python train.py --arch="tc_resnet" --noise_aug=0.01 --weight_standardization=true --init="kaiming_normal" --decay_fraction=0.3
Rows from block 2 of a small sound classifier, named by matrix and row number. Rows with one number belong to one channel. Each number is 128 + 24 x the weight over its row's rms, rounded and kept within 0 to 255. All counts start at 0. Numbers have three digits each.
After each channel's rows are labels from the 100 clips, of 14976, where the channel reaches its highest value: "strongest on" is what is common among them. Only what is clearly more common there than usual is listed. The data: synthesized solo parts of chorales (CocoChorales). In brackets: how many of the 100.
# convs0: first width-7 conv, stride 2 (model.blocks.2.convs.0.weight, 288x192x7, standardized in use, each kernel summed), inputs 0-191
# convs1: second width-7 conv (model.blocks.2.convs.1.weight, 288x288x7, standardized in use, transposed, each kernel summed), outputs 0-287

convs0.195:142156144102116162132137146148135101115103137174183182068114168145108125122096189129162085105111115096147121143177117121136123118135134107134100139125137166110101124111118133154113118124106142133137130102121138143123192098120127130154101165138119146107132135104112137122110114138122154097131129148122126130145142134115136137109157122139120116087189130090106132108125113119132103104122144143126143154126107142125126135068123140107144142097124120101223155096114093095120135151059112172094116138121129147124109120114171114122152126127122136146140136094086113123086075118154085118
convs1.195:110120095123114102107145129120088121112103095120125093124128114135136148099149133139116116135150143067158135105130138143135070133104115128118121132084072146135165140150149106146116135122134148157114095159142108129098116111152134131120109119140109112101090131122112094132126105128111139108115110127126108135127110149136116143152160168195173168125162155120109124130139148068157134131131136130093103120138122110139145127140120143113142132113137150158137154104111165134129139148110150140091092127141139123092126123145126127130091129126136130117153207227133124097128219158174073161137165144079183114160114096126121095159139101148155141130147137099107124084114121114123128125116068104113107131134123123126121157112114117171125101141137105133149111113115130122145056111144132111116143143117068121137116119140131146089149142162079118168156165108159138119155124135145154139
strongest on: bassoon (79); note A#3 (52); note A3 (38); note B3 (33)

convs0.143:100135104171102120127125129108128129183129149117111058133127092131159141129130116116160131109139125132115097124078066119120195141114122135111130108144141118127140132125132116112133113093130106122129128154136125145121114118140122127116156122150136199145099129125116100113171102106114122181102120158117126127135141140147145154121135111099145098196053142168243168106096124129135125149124141111137116132139121125122143121136151116115144106130097162139100121137100142144131104122143107120105154140154166113147161144137120110106146137140145122123102132117098128105198144157105097134
convs1.143:148117106114128137133133132122105132136140119114118115125145131112134087139080117096169186129099178140122124143173168164181104137120189149155187186124139132174129110169148141144139180120137100132147119137179131151060126118124109103144109129133118142121137086123140114115131162084094142137130110125110136131116139126067129133120091122134122130118127137120134112092091148143126096094142156101133125108153133110144103118119130094097131113147149141092167143135151133140121102122092109121114113094103074115132080070138185192107108059079077091132140122124147081122106125147106151147114113125137128113144136129139146126106123135135130147114131107154112121126161153109101165132093139127150198085142126156087124110123106098110092097122128130120111115106134115134140138145150138167124141124142119128174134157134128167177112120133121141109100103124124126089118163111126135134
strongest on: cello (53); note F#3 (33); note G#3 (33); note F3 (29)

convs0.52:171184119117130124139159150116134143117140126138145150143126126135108153131148151140134106104129134163224143121143108130182121108123166119114095108117136165124103129147140133120119128100124111092105114093128205132114136075144131255102107131094164144121117122117105141133127093136133167141102113129126161095090129181111134107141148122114113112126156121112131134126139141100127114123124113094111119099135108162119144104083138136112104099108128127114150132145121123106135129135144119105159140134150131134120117131108107137121133081104131137167117121128128118122132151113122130153
convs1.52:128128127124119164117108147117097103147133139112115177148138130138117106160112120134157159119152107144127148138137101143135119124156168137168147130110140136149148102119144163106123100133116113119143142153099168141138153116111110125145145151082160135075169106148121187132107157107098133165124154108120136112153117115086153101142093111103104108141110136141124157070127120090103095106130153145109145125131175095065133155151165116126110104159170099169151138110142100148122081123110083109131165126154120136133143129146165126123114140134106108119134140135104083147110137110133124142137132148093140157131053120142149153152147148099102119112130106056100114101142109140098115152108169127135092113158124165158132120115145154149136169129157173100105155110124132132116116153134181133129142124150129157177119159146127141093076148159125172102150144176153120098162152194149145146
strongest on: note C4 (41); note A#3 (31); cello (30)

convs0.277:156166123119096145129144168130143162130143067146118111103083118132122157098143127125130115140137133116141120121127115137156116100102138196159080132075114109072110117100159113125114164117136121147101097136143156161130123084141101167110114133070141138156138147140117152128146120168110136139089108154138157032133146128072127143123134141129129120131128145108132138155119154116127101125121133135136132079103096139152123135174072113104103124139157114119136141105147125103120184147102116145111140143131090112089143164139105147081120104112112116130149086107156130136131149153110110114
convs1.277:128113138101137136163137113112098109146114073116108133129182146125110150120182106125145141121164152092170112091131133118101146124113121150148118119090121126122126123117116155111132122155125081118112086131125134124105104176137154133185163136170143151092095130181130114164116115133124125100171145156114137132175110162131094102133118110135115088152100079139122155101125163081153133166169133149078111160151123177137167135153137144128165156132086106141129145143142123148112144112124114154095146130149127134142127136172144112122079142135111153113113134125122117069100140110153143168172130142089171141126097105153136107159110129141169131148160173095118147083127129173114131170109124078126114141165125163168132162122125157119117091110131158135121152140162141140148129123153170128109118127198140164144097127134124146120089108081131119125136117119111100109116125117119103092
strongest on: oboe (58); note F#4 (34); trumpet (26)

convs0.184:145085123048136140133111122104090085130131107174155166100155144134129147126139109122126118147165124141105100135161144081126114095182102149118133125105111098136126114108122151147110159102128114166123159101129105145122137122125112118150122174130154155109132102126128136105108089160164133092114100145137154172107123145132099105132163119144075118106170126130131138137112104123109097067115156123104153159122157116133102170117151121133143100104140125110192141115132088114122153167110150121129146133115141106143121108132159138139115128145123107113149118112115116099053087061135129096
convs1.184:167163185153162169173157167143132164155151120126159186153135131126158143143128127125194154131169127142123136109108112144106166142118103139114119104143119134159131145139170143118110133139131066115137122134136145126131154122140119113099160166112141129150154102153130171137126119144119129151170126137110136117146110147128149123131127120122128113154107116158134113146122167119149187107145155171127140111158137141162141118147147160150154135136152141125123191134125125156190127141139137156161181127151130130157134125161164173176133104125175179145122103090177152139134096120126148107157124138108146160136097145184136153132127147122097140132140142126138173124121131148167119133129127169145104132152140123168166184133119129155138132165156144125161151152148138124205154136138147172150124149133146130152146164144131135184132159132119134162117166139105169164114125142115110151
strongest on: violin (38); bassoon (36); note B4 (27)

convs0.24:172132146148102109133109170137123124122099120131116118127086118143125126151167177148174191131118122107114140075120089110132131093119140131120124089113062170111108125121100149139101119120174131094144099140121173122139110142127123123132134114184110186150137156110148097122129094100113170120134112151083168098172113168132149132101114123074141103123102110146158173130126145104120122128099109108112126109156077154083187101122169118159146149103114139130105092123124165119155108135124143122118097127157151123130112117156122107127142107153127119130115121091135125141142092154148129129
convs1.24:109094099098139112187159079072149113118113139084099097102158080141110136139126152138114083137099129115100119132150146138140139164152135154173137142137127132143132128123114115201150174137157129132137130101136111152078088124143121110115142112151098101138125101082132097117146124104092101107147150117150158129106119155101103095093116121139112140115128145120056147126119122129129133098164123077097113150180113099107099112102118100125121114125091108141172114151140133168111099141101105136125098087144122099129093143152085074169123131114109100176145118144121136139150136126136121129105141135120138101138110132158112124118114117105108089079135143090110160105131101139162138139172120104106152107089144153132094146121111124104148111091083116130100120124127131134128072112146121151137111120121149139150161161136172173135096101143117131131184092141140163082127118145137146121
strongest on: bassoon (70); note A3 (33); note G#3 (28); viola (27)

convs0.38:176173132115127120147156144102140139119138132131146154144105130136124139132152152142123106106128128150202141109148114129183122102139173107112093122132126161117091119140134128113123119096125103094109116095123211146123141079141142255107114115107167147117120137108127141140123112141140159139108117129133160094074134184123127105145158113104099120115155124107135136134144145087158123127135125119105112095134106159098141107089135144116096096117121130119147135150117132093129122135145125112147136126142130134119120125116109130127120085108134148171127122131140105112124141122122135150
convs1.38:133131132137129137123106151123121116130133135134119173155118111129110098162114102140154171106144106134125150161134118145141111122163163137152145130121133137135159116125159157102103096127127095119155154140102168141120167120133131126120130154078149114071164106147108181117121154100087114167118141093126145116144107099082158109150095115108119115139108135130096151083122115088096110090123146144123147109127153080064123136136174109142096070144166082158153147093132089135130091148124067122135158125147134127135144146143177136124116136135107094114135156138101107139118138115122102138124152146094135150118061125123142153164161143111092121107117103073111124109140112127115104148119167135129093124141123140157135119104136143160135172125138169097089152112118127120120109158131181115132143122145117157164130159154130142101079145163117150113149151180159131106169144195156162154
strongest on: note C4 (47); cello (34); note C#4 (33); note A#3 (30)

convs0.187:134157120141131150134129139120149137095154170120102100130169090119134122099112101085159084131128152126137086149108146158143172108118126132127123107128102151147119124129117126111129126136135150139128110141144110142145037143131137131120145075125127120100116129162121161142116136113115092112124143137114135099145118138084096124103083117137096109164117109134168132146201132114130098149117148107122085099104102084187103134121134103149115114162113152111090161118150113105102114151135127116136124087125114146091129129125061148163110091104127063099117105176127168131153149109118154141
convs1.187:092131096101135117103088120106134126114131132104114129147144131120129105153116125125088123129141076147108133131137128124137156085145137137152126143126126139141106120124114173118118107126114094154119133149119145126136161160144112104148123102128133150119130129157149136156136160058128143126097115095155161107067163120107157141125087116116098117116097096106166101130103099092098118168116119167136123159063123154124159127139125142103134137135149164126131150111099127103142161158146119100106098137144152124114135117131142128118116140123145103118076072048143118140119054111079125130123060145154120174128134118133096144069133115169127154144133094154141129127116110132123117150083120153086127135130139163108138106128128128162063083135086125135137098100095128132050134132071126157147181109157123137100119110160083104122126112120124142088118126142133100116131134132129115137
strongest on: violin (45); oboe (40); note C5 (39); note A#4 (33)

convs0.272:130142118171158158123116102126116108121172155119139099143186124122135093115094118101182116106097152152145108139119148149117162105117128109127130088108123150145142140137106141136152110118150138135148106126147105142123085155122164150142126113117145143063138086153050110098100137080073081117165136122108133054127107128121107123101111124117137113149115107121137138108135137127145116148147145103158119114133137117155101135130125089133131106150122147126086155083116138169089103141134132131143121129101100113090102127134091150096131106089109098120076133166075132120152157110131161142
convs1.272:103152123145131103095085116140139126107131133113147098104132135118133130156112117125092135116125102152113099151132155160140093140159130161163129132147081150140109140106098122114122099117129120108092123136103121107148128154138131113154090113147148148125086151162139074166120131095111102124106115096127134139086143133111139147126121107118127097082108091085167120143131101095086139173108108163155103158062104156158165103092100123090112156142124158152099133091128115092141147157135134125141114125156159108076138129147117137081126156135161124077092091102126125063132107113125123116137111163153137147130170089102102153075145113167144149168124093149125129114113107165112101145108110090100100133135139137136112118135136115106066075129106122155125098109125133095084168135104111150108107107116082134110103115127096107107134131110123129111130110127120062113111136126116075112
strongest on: violin (91); note G5 (62); note E5 (57); note F#5 (35)

convs0.20:183101135099099129092114152139138118125092156128111145168079128119102103134130182129135162123095096114122126106141134126153148132120128143113074121134091179126113152131093140151101092101167129132151108140133139116191116121095123157089117123141091183127135137120147112155161085137092156149122143146124168090153113179120131133093125097103141120116129118132162168124136134115099135164122097134101158106149092165131156111128178102128141131106119148114147110133119158114175142134184142133131085121128164113102104156162115156112135103141152134145117112103137162130139078142142095124
convs1.20:132107145120133148182157098147157140129133121136131145144153141110134126120097113125125133095151130114102196162120170158145122122158146134117094117099156152126107121121135133169098139153098118108151117144122155141086178085166104129125174158110107116136139115094121145122155080142160113134085130122156140134108086165149126157184132138161145127146126141140104141125128103124134160112146124159182142106158143076143124147155120083125138114109145117142144170157188117124130126125160137136151124117102098137170129128159117151152162122100113134158124109121146114141133114188123142134136088127155118144117139121067084149153146118143088101124149094135153154101146138163141123138159112128130135153142147121166139158116182146138147147126109121099138170164135108151200140130170147150181145120136174109143193112133147139107124135160152159135140128145087151078107135153104123141
strongest on: bassoon (100); note F#3 (43); note G3 (43); note G#3 (37)

convs0.197:100130129103112161182130126158140142146125123164164145134140138104118168134109098166119109153141149119129126114112151140188128138173138130136157093098105121101107090171136129138147157127128112149136147113125131149146089127127114123137119140095116124137158110126087182148071106142160149101117131081110149154129115118136090097133163111169085122118157115143113121119115089073107113098117101141083113139156118115105075155096117121116131088145158149160137112135165124129129129142101162115166119146118107150154146138137146140125080109151135092108121092109101156082115068095095143150
convs1.197:116124133109126165133121119114138118172118146107118173175135148126120130153148129127109155121109108146100168130135070094084122076147106146143164128127123146105102102108114148097087109154157120103114096153116162121128124136089153105164141128106143178127141114134115145131135145123115140123137159153133127094147122112098113075143112114124113115160104089155104103092116141125143117110120123135151198132141172115072153119169139146190159133117124116168125144137142115120051118116118094135089173117144124120113119132137167129134136124155124141148147116126081145140130129114077105121122085129133087150122110136178164139103072139113115104141135103128099105091142108112109109158142144132102121154158115131120114083140103149140100119126130153128126147134124124159126092131164150127117164114158122173111137119159094121138103178144107160075083146106079161133089138112090082151
strongest on: violin (69); note A4 (48); note C#5 (43); note B4 (32)

convs0.74:143114107115128105099135135153140126159109166172161104099152133181127112090120151138145104131142108131133166175108140102097148126167124133134145111111122104130121099140130147117124144092097139230131151120116104101123162152139120113155158124097129155134100129113099138126114104105091102133149107135216122119106151083155134155131123122102119103141090125136153166130118086164119100083100105099094104130120082147136112122133132124139144093134080158124131124139086127134132163117125118098123120125131185119140114121118101091091134091173124130103140115123142155097153095123127129111
convs1.74:116099090091150120119140134106115101121127127125095136124120150118143109124080122103157166115098158114097124145160119132141117153153124149142148150118123129158105159161147106146083158114133107133157139146172117098083135130135133102130128140115127100149137115139116148100122132085095108139153145110126154138101125149103163128125125144122133136148132129118072060120142129088111117088081166149095126127153079104124107072085150122176108105125145104116126173151117195202107107099118083175118143101151135109134106162128153105149088123112121156145136143135126127120128126132102114093104120144095120136141132124162099134142118148056076131118106101111136107128164126135127131127136137088130163118135116105150143079120140112167129123126083121126120133127126098118115044159192089158153127167103129159113108125113127115165157111142088108129151147103154147100139111123129132122
strongest on: cello (59); note A#3 (30)

convs0.263:048178138167150121101128144138154119120139133157124128136130099114102134117128168052124140139151109142158138121081098164131107134095132147111117139113163134144132143129139122106116136137127112122137143121134132114091109064128115119132119138138121139145138134084152151128111160124103082121083119122116124126166180112085130123091127127119136144125119148147124140105112140125149081101130112115156147127134108111130126131139115082150112129126101130118140105126124111137096156119132153136112170161154116098129164127127135098170097155106146111114121101010151077139143160162084135106
convs1.263:091108144126086141109124066110109120137082125093110128136129109159153142075161165175129135195155131115140091141132164130131098124124146151134133132135097140146054089117115138124114103147128136111116096110099077100120118127140146130116099114141132110143131139111114147143142116148136155068147133139132098142162125125138098152102133144123136133136142129132094136109158133160149089117154124104123149088135107100119100167133108115104119164166146130115152074160126142128118142124093141048139111124121115127134115112151087130129128104128106116115112118121098090121097118121126135097132109113142090174160153147153150081125173126138195164142127171182143082174072148113142144084142114152162145158147136121113115135132150110087132144130160107135147125145146129137088172110155105098118117118127142102090104119097128074137126103128132138139112110121107098180112131114115102125
strongest on: violin (72); note A4 (49); note A#4 (36); note G4 (33)