python train.py --model="sound classifier" --dataset="synthesized solo parts of chorales (CocoChorales)" --train_examples=39062 --noise_aug=0.01 --n_mels=80 --hop_length=160 --input="log_mel" --spec_augment=true --win_length=512 --targets=["instrument"] --num_classes=13 --arch="tc_resnet" --norm="groupnorm" --activation="relu" --weight_standardization=true --drop_path=0.05 --depths=[2, 5, 2] --kernel_size=7 --stem="single" --dropout=0.05 --widths=[192, 288, 432] --label_smoothing=0.1 --loss="cross_entropy" --init="kaiming_normal" --residual_init="none" --optimizer="adam_atan2" --lr=0.0038 --beta1=0.9 --beta2=0.999 --grad_clip=3.0 --steps=22600 --batch_size=128 --epochs=74.1 --lr_schedule="wsd" --decay_fraction=0.3 --final_lr_fraction=0.05 --warmup_steps=450 --weight_decay=0.05
Rows from block 2, named by matrix and row number. Rows with one number belong to one channel. Each number is 128 + 24 x the weight over its row's rms, rounded and kept within 0 to 255. All counts start at 0. After the name is the row's rms in percent of the matrix's.
# convs0: first width-7 conv, stride 2 (model.blocks.2.convs.0.weight, 288x192x7, standardized in use), inputs 28-41, a 7 kernel for each
# convs1: second width-7 conv (model.blocks.2.convs.1.weight, 288x288x7, standardized in use, transposed), outputs 28-41, a 7 kernel for each
convs0.12 103 [123 123 123 123 125 122 123  97  98  97  98  97  98  96 132 132 133 133 133 132 131 132 136 134 135 134 135 135 117 117 119 119 119 118 118 126 129 132 133 133 131 129 152 153 151 150 148 145 142 121 121 120 119 118 118 117  82  81  81  80  80  79  79 122 124 123 123 124 125 126 110 111 113 114 115 115 115 115 118 119 119 117 115 114 113 113 112 111 110 110 109 140 142 146 148 151 151 152]
convs1.12 092 [139 141 136 140 141 143 148 124 123 126 126 129 122 120 121 122 131 127 130 127 126 115 136 168 180 181 158 149 107  98  91  91  94 107 115 161 163 165 163 161 154 145 102 122 167 172 190 159 142 122 115 109 114 120 121 129 118 123 127 129 118 111 100  89  86  85  85  85  88  92  95 111 144 158 151 124  98  90 100 134 137 146 125 122  69  97 152 159 164 116  79 184 173 175 164 176 167 173]
convs0.13 104 [ 99  97 101  99 102  97 102 128 128 128 128 129 131 132 119 119 119 118 118 117 117 143 143 142 141 141 141 141 114 114 115 114 115 115 118 119 121 120 121 118 117 114 109 108 109 107 107 106 106 168 167 165 164 164 163 164 146 145 145 144 143 141 141 134 131 131 129 130 131 133 117 117 117 115 113 111 109 133 133 133 133 132 131 129 105 104 105 103 103 104 104 123 126 127 127 125 124 123]
convs1.13 118 [138 132 128 126 125 128 132 147 146 146 147 147 152 153 127 131 132 134 135 134 136 157 150 138 134 135 144 156 156 152 154 150 150 147 146  97  98  98 100 100 101 101 154 139 124 118 121 131 145 118 106  98  95  97 109 115 165 167 168 167 170 171 175 193 193 193 192 193 193 193 129 123 110 106 103 110 113 187 173 164 156 158 164 174 197 186 175 165 166 166 174  87  87  85  84  84  85  86]
convs0.14 098 [129 131 131 133 136 139 141 171 171 171 171 171 170 171 148 150 150 149 149 149 148 136 138 140 142 143 145 148  88  88  87  88  88  88  91 165 168 170 170 171 171 170 103 102 102 103 104 106 108 111 113 115 119 123 127 131 123 123 124 124 124 126 126 105 104 105 106 107 108 110  93  91  91  90  91  92  93 115 114 114 114 114 114 116 132 130 130 129 130 132 133 113 113 112 111 111 109 107]
convs1.14 124 [137 140 143 146 148 148 150  49  53  59  63  67  66  66 113 110 111 110 112 113 112 110 116 123 131 137 128 124  75  76  75  75  77  77  77 114 109 109 106 107 108 113  88  94 103 111 109 100  94 149 154 160 161 162 155 152 146 145 147 145 143 143 141 126 123 123 122 122 123 125 128 128 125 126 124 125 118 128 130 138 146 147 144 139  85  92 100 108 108 104  97 141 138 137 135 134 133 133]
convs0.15 102 [ 94  95  92  94  98 104 110 132 133 132 131 131 132 132 117 118 119 120 121 121 120 151 152 153 153 156 157 161 125 125 125 125 125 125 124 163 162 163 161 160 158 159 129 128 129 129 132 136 141 137 138 137 137 136 137 137 130 126 125 123 122 123 123 146 146 145 143 142 144 145 124 123 122 120 117 117 115 172 174 175 175 174 174 173  84  86  86  86  86  89  93 130 128 129 128 129 129 131]
convs1.15 110 [123 125 121 122 123 131 132  91  99  99 104 104 102  91  99  99  95  95  93  99  99  93  94  94  99 106  98  95  88  96 104 106 106 105  98 115 110 110 105 109  97 105 101 109 120 125 129 116 103 143 150 154 156 155 149 143 130 136 137 140 134 132 119 133 132 131 129 128 127 127 143 139 141 142 147 136 137 126 135 139 145 138 133 127 143 155 161 173 175 155 138 149 151 153 154 155 154 150]
convs0.16 097 [ 87  90  91  92  95  92  94 124 126 128 129 129 129 128 118 119 120 121 121 122 122 184 186 186 188 189 190 190  90  90  89  89  90  90  90 128 130 131 131 132 130 128 137 138 139 140 140 138 136 123 121 120 120 119 119 119  92  91  91  90  89  88  86 118 117 116 116 114 115 115 124 126 128 131 131 132 132 121 123 123 124 124 123 120 105 105 105 105 105 106 106 139 143 144 146 145 147 148]
convs1.16 084 [134 149 158 158 155 148 142 145 153 151 158 161 161 160 105 103 105 106 108 108 111 134 166 177 180 162 130 117 150 145 138 131 138 143 147 120 122 125 125 124 122 118 108 147 171 180 150 110  80 105 125 146 146 138 118 108 131 135 140 140 137 136 133 111 111 112 113 114 116 119 123 125 123 136 123 125 117 137 156 178 184 169 148 133 118 140 152 166 143 118  88 121 114 112 108 116 117 114]
convs0.17 084 [139 139 140 141 141 144 141 152 153 152 150 151 152 152 145 145 145 145 143 144 143 109 109 108 107 109 113 108  98  95  98  96  97  98 102 136 136 137 139 137 139 136 118 117 118 117 117 117 119 117 119 117 116 118 119 117 152 150 148 145 141 140 136 142 141 138 137 135 134 132 120 120 120 121 120 120 120 161 161 159 158 158 159 158 174 173 171 171 168 169 167 129 131 129 132 130 131 126]
convs1.17 118 [145 142 141 140 142 141 144 136 137 137 137 138 139 139  94  97  96  96  97  98  99 169 163 168 163 165 167 170 132 129 130 128 127 128 126 107 112 112 113 112 113 112 136 128 132 131 130 134 137 158 153 155 155 155 158 160 135 132 133 131 132 131 130 148 148 149 149 149 148 148  96  95 104  97  99  98  96 228 223 227 220 221 219 226 172 170 173 171 166 170 167 115 116 114 116 115 116 116]
convs0.18 101 [135 137 133 134 131 133 131 115 112 114 112 113 113 115 136 135 134 134 134 134 134 103  98  97  95  94  95  94 143 141 141 140 141 142 144 136 136 134 133 131 132 132 129 127 125 125 124 123 123 133 132 132 131 131 131 132 128 127 125 122 121 119 117 121 119 119 118 117 118 119 123 122 121 120 120 122 124 139 138 137 138 139 142 145 163 160 158 155 154 153 154 135 135 131 131 130 133 133]
convs1.18 104 [111 111 108 110 106 107 106  74  74  74  74  73  75  73 136 137 138 136 134 132 136 136 146 144 145 146 151 153  56  54  54  52  52  48  49  87  88  87  85  88  88  90 112 120 116 116 120 123 129 180 178 176 180 178 183 187  82  79  82  80  85  88  93  85  87  89  90  91  91  92 130 137 135 140 143 146 146 124 129 128 129 130 132 133  83  90  90  94  99 103 108 147 144 142 142 142 144 146]
convs0.19 099 [129 125 129 125 130 134 159 168 170 169 170 170 169 168 149 150 152 153 153 152 152 130 134 129 131 127 129 128  90  90  93  94  96  95  95 126 128 128 128 127 126 124  97  96  97  99 100 101 102  88  86  86  86  87  85  84  78  82  83  85  85  86  87 143 143 140 140 138 139 138 115 117 119 120 123 126 128 120 120 122 123 125 126 126 104 104 105 109 111 111 112 123 123 128 129 135 139 144]
convs1.19 092 [ 74  76  75  79  91 101 121 133 136 137 139 162 155 158 106 104 124 121 131 127 121 121 141 142 150 157 154 143 113 111 108 115 120 134 133 144 142 142 138 141 138 141 104 122 124 124 106 100  83  88  91  95  92  92  88  97 146 146 148 142 149 139 144 153 150 145 140 134 130 126 126 129 127 128 132 126 118 122 130 129 127 113 109 106 118 130 134 136 130 124 106 158 161 159 161 153 154 147]
convs0.20 093 [129 131 136 135 139 135 137 160 161 162 163 163 162 160 123 124 124 124 123 123 121  97  99  96  98  94  94  92  96  96  97  98  97  97  94 117 116 115 114 112 111 110 126 125 124 124 122 118 114 130 131 130 129 125 122 118 111 111 108 107 105 103  99 145 144 142 142 139 139 137 130 132 132 134 135 137 138 125 126 128 126 126 124 124 152 154 153 156 154 153 150 140 140 146 147 153 154 158]
convs1.20 063 [129 127 125 122 124 118 135 122 125 121 126 129 150 156  83  85  90 102 102 117 102 159 151 141 130 138 150 176 135 130 131 127 131 129 123 112 114 118 117 120 114 111 125 120 103  92  84  90 114 196 193 194 187 192 180 195 157 170 159 158 150 166 158 131 130 127 122 118 112 103 172 170 161 162 162 166 171 167 168 158 151 141 148 157 155 152 139 125 128 143 162 127 129 128 128 117 117 112]
convs0.21 094 [126 122 117 117 119 117 116  78  77  76  75  75  75  76 130 130 132 133 133 132 132 130 129 126 126 123 122 121 131 130 129 129 129 130 130 117 118 121 123 125 126 128 111 111 111 113 115 118 120  93  93  96 100 105 110 116 127 130 130 133 135 139 139 121 123 124 124 123 124 122 137 136 136 137 138 140 142 124 121 119 117 116 114 114 115 117 117 119 119 119 119 152 152 157 158 165 163 166]
convs1.21 102 [ 74  69  67  70  72  69  77 126 124 124 124 122 119 115 144 146 146 153 157 160 163  96 117 134 140 140 117  99 137 132 126 124 126 130 128 119 126 126 127 128 124 132 115 128 154 158 167 143 135 101 100 104 105 105  97  89 108 116 119 120 118 114 111 152 149 148 148 149 151 154 122 135 147 156 156 147 137  83  93 120 125 130 102  89  83 109 139 150 151 120  97 144 141 144 139 140 133 134]
convs0.22 097 [121 116 118 121 135 141 164 159 160 160 159 157 155 152 150 152 153 152 152 149 147  86  89  86  89  90  92  93 121 122 124 124 126 125 126 114 116 114 114 113 112 110 123 126 128 130 131 131 132  95  96  97 100 102 103 104 156 159 160 160 159 158 157 128 127 126 126 123 121 121 124 123 123 123 124 127 129  81  82  83  83  84  85  86 149 152 153 153 153 152 151 130 132 135 135 139 142 145]
convs1.22 102 [111 113 115 119 125 129 142 128 128 123 128 155 145 136 106 113 135 133 136 134 122 139 148 144 141 144 146 153 136 132 133 139 139 140 129 120 123 125 126 128 123 124 152 159 158 146 128 125 117 117 122 126 128 121 114 117 148 157 160 160 167 167 156 141 141 139 138 137 136 134 143 141 139 138 132 138 139 121 133 136 135 122 126 135 112 118 119 112 119 116 115  77  77  75  77  60  63  51]
convs0.23 093 [132 135 132 132 129 129 132 128 127 129 127 127 126 125 123 123 122 121 120 121 120 114 116 116 118 120 117 119 138 139 139 138 137 136 135  98  95  97  98 102 102 104 123 124 124 125 125 124 123 138 138 139 140 139 140 140  92  92  92  92  91  91  91  98  99  97  97  94  94  91  88  85  85  86  88  91  95 119 118 116 117 118 121 125 169 168 166 165 163 161 160  94  93  89  90  92  97 101]
convs1.23 084 [149 143 138 134 137 142 149 110 109 108 108 107 108 111 141 142 141 140 144 145 148 189 181 156 150 153 171 191 131 132 136 138 138 141 140 119 126 126 131 126 125 119 151 138 113 105 109 126 151 192 184 174 173 175 186 194  84  90  93  95  98  96  99  94  93  93  92  93  95  97 150 147 139 136 137 143 159 125 116 104  98  98 110 127 103  90  77  71  73  84 114 137 140 139 139 141 143 141]
convs0.24 095 [184 185 175 173 168 168 162 187 189 191 191 192 190 188 137 135 133 131 129 128 126 124 124 120 119 115 114 114 126 125 123 121 120 120 121 105 105 108 108 109 107 108 118 118 117 116 114 111 107 144 144 142 140 138 136 132  95  89  78  72  68  67  64 123 124 122 121 118 117 114  93  89  87  86  88  91  97 117 115 112 109 106 106 106 133 132 130 132 132 133 131 131 129 133 132 132 128 130]
convs1.24 092 [104 104 102 102 120 128 153  80  74  74  70  78 105 145 129 124 122 134 138 159 142  85  85  87  76 114 129 146 120 118 120 126 138 144 133 127 130 128 120 101 104 107  92  97 108 110 116 109  96 133 130 129 118 121  97 114 145 144 138 133 115 116 132 167 158 152 146 142 135 129 148 147 139 139 131 148 152 141 143 150 142 134 123 122 142 145 141 133 126 136 143 130 141 145 148 139 138 122]
convs0.25 100 [138 138 139 139 137 137 138 112 114 114 114 116 115 115 157 158 158 159 158 159 158 143 143 142 142 140 139 139 116 116 117 117 117 116 117 114 113 115 114 114 113 112 175 175 174 173 170 168 166 122 123 122 122 120 118 116 148 151 153 154 154 150 148  83  84  84  84  81  77  73 112 113 115 118 121 124 128  87  87  85  86  87  91  93 128 126 125 123 122 120 117  99  96  93  94  94  99  99]
convs1.25 091 [148 152 157 156 156 156 154 114 116 116 119 119 121 122 131 130 123 126 127 133 137 151 147 141 133 134 136 149 136 137 135 136 135 140 141 123 127 128 129 131 126 126 154 153 144 138 131 138 145 114 115 117 117 112 111 105 127 137 145 146 147 140 138 107 109 111 113 115 116 116 145 137 128 127 121 127 133 141 145 144 143 141 142 146 112 113 106 102  93  91  95  87  84  91  88  92  88  92]
convs0.26 095 [131 128 128 124 119 118 113 163 165 164 165 165 166 165 137 139 141 142 143 144 144  98 102  98  98  93  91  90 113 114 115 114 115 115 113 119 122 124 127 129 135 137  85  88  90  90  91  91  91  98  97  99 100 102 103 105 110 112 113 116 117 119 121 140 141 143 143 144 145 144 108 108 107 107 108 109 112 111 112 113 113 115 115 117  97 101 105 107 108 108 108 120 120 125 125 130 132 137]
convs1.26 110 [ 96  98  96  97 101 105 112  85  89  87  92  91  93  99 135 134 134 137 143 146 145 114 130 134 141 136 123 119 119 119 114 117 120 123 126 143 143 140 138 134 129 131 119 137 145 156 154 139 130  83  88  89  95  89  92  89 116 117 119 115 115 113 113 144 142 139 137 135 135 135  92 104 107 116 110  99  89  71  80  90  99  98  82  81  48  75  87 102  90  70  59 160 159 162 160 157 152 149]
convs0.27 094 [113 108  98  98  91  91  88 163 162 163 163 164 163 164 146 145 144 143 143 142 142 125 124 122 121 119 119 120 134 133 133 132 132 130 130 119 121 122 125 126 130 130 117 118 116 115 112 110 105 141 139 136 137 136 138 137 151 149 149 148 147 147 146 101  96  93  87  85  83  82 110 112 114 115 115 116 117 115 116 116 116 116 115 113 126 124 121 119 115 113 111 138 141 143 145 144 146 141]
convs1.27 126 [174 168 148 135 127 135 140 135 136 134 135 133 138 139  76  76  84  96 116 130 133 141 130 103  77  86 114 137 158 152 151 149 148 145 148 125 127 125 128 132 134 128 160 138 110  85  97 128 155 190 175 144 122 131 158 179 122 121 123 121 125 125 126 151 153 153 154 155 156 158 106 105 112 116 120 128 130 175 167 152 137 143 154 175 167 171 164 159 159 171 175 105 101 108 102 106 100 106]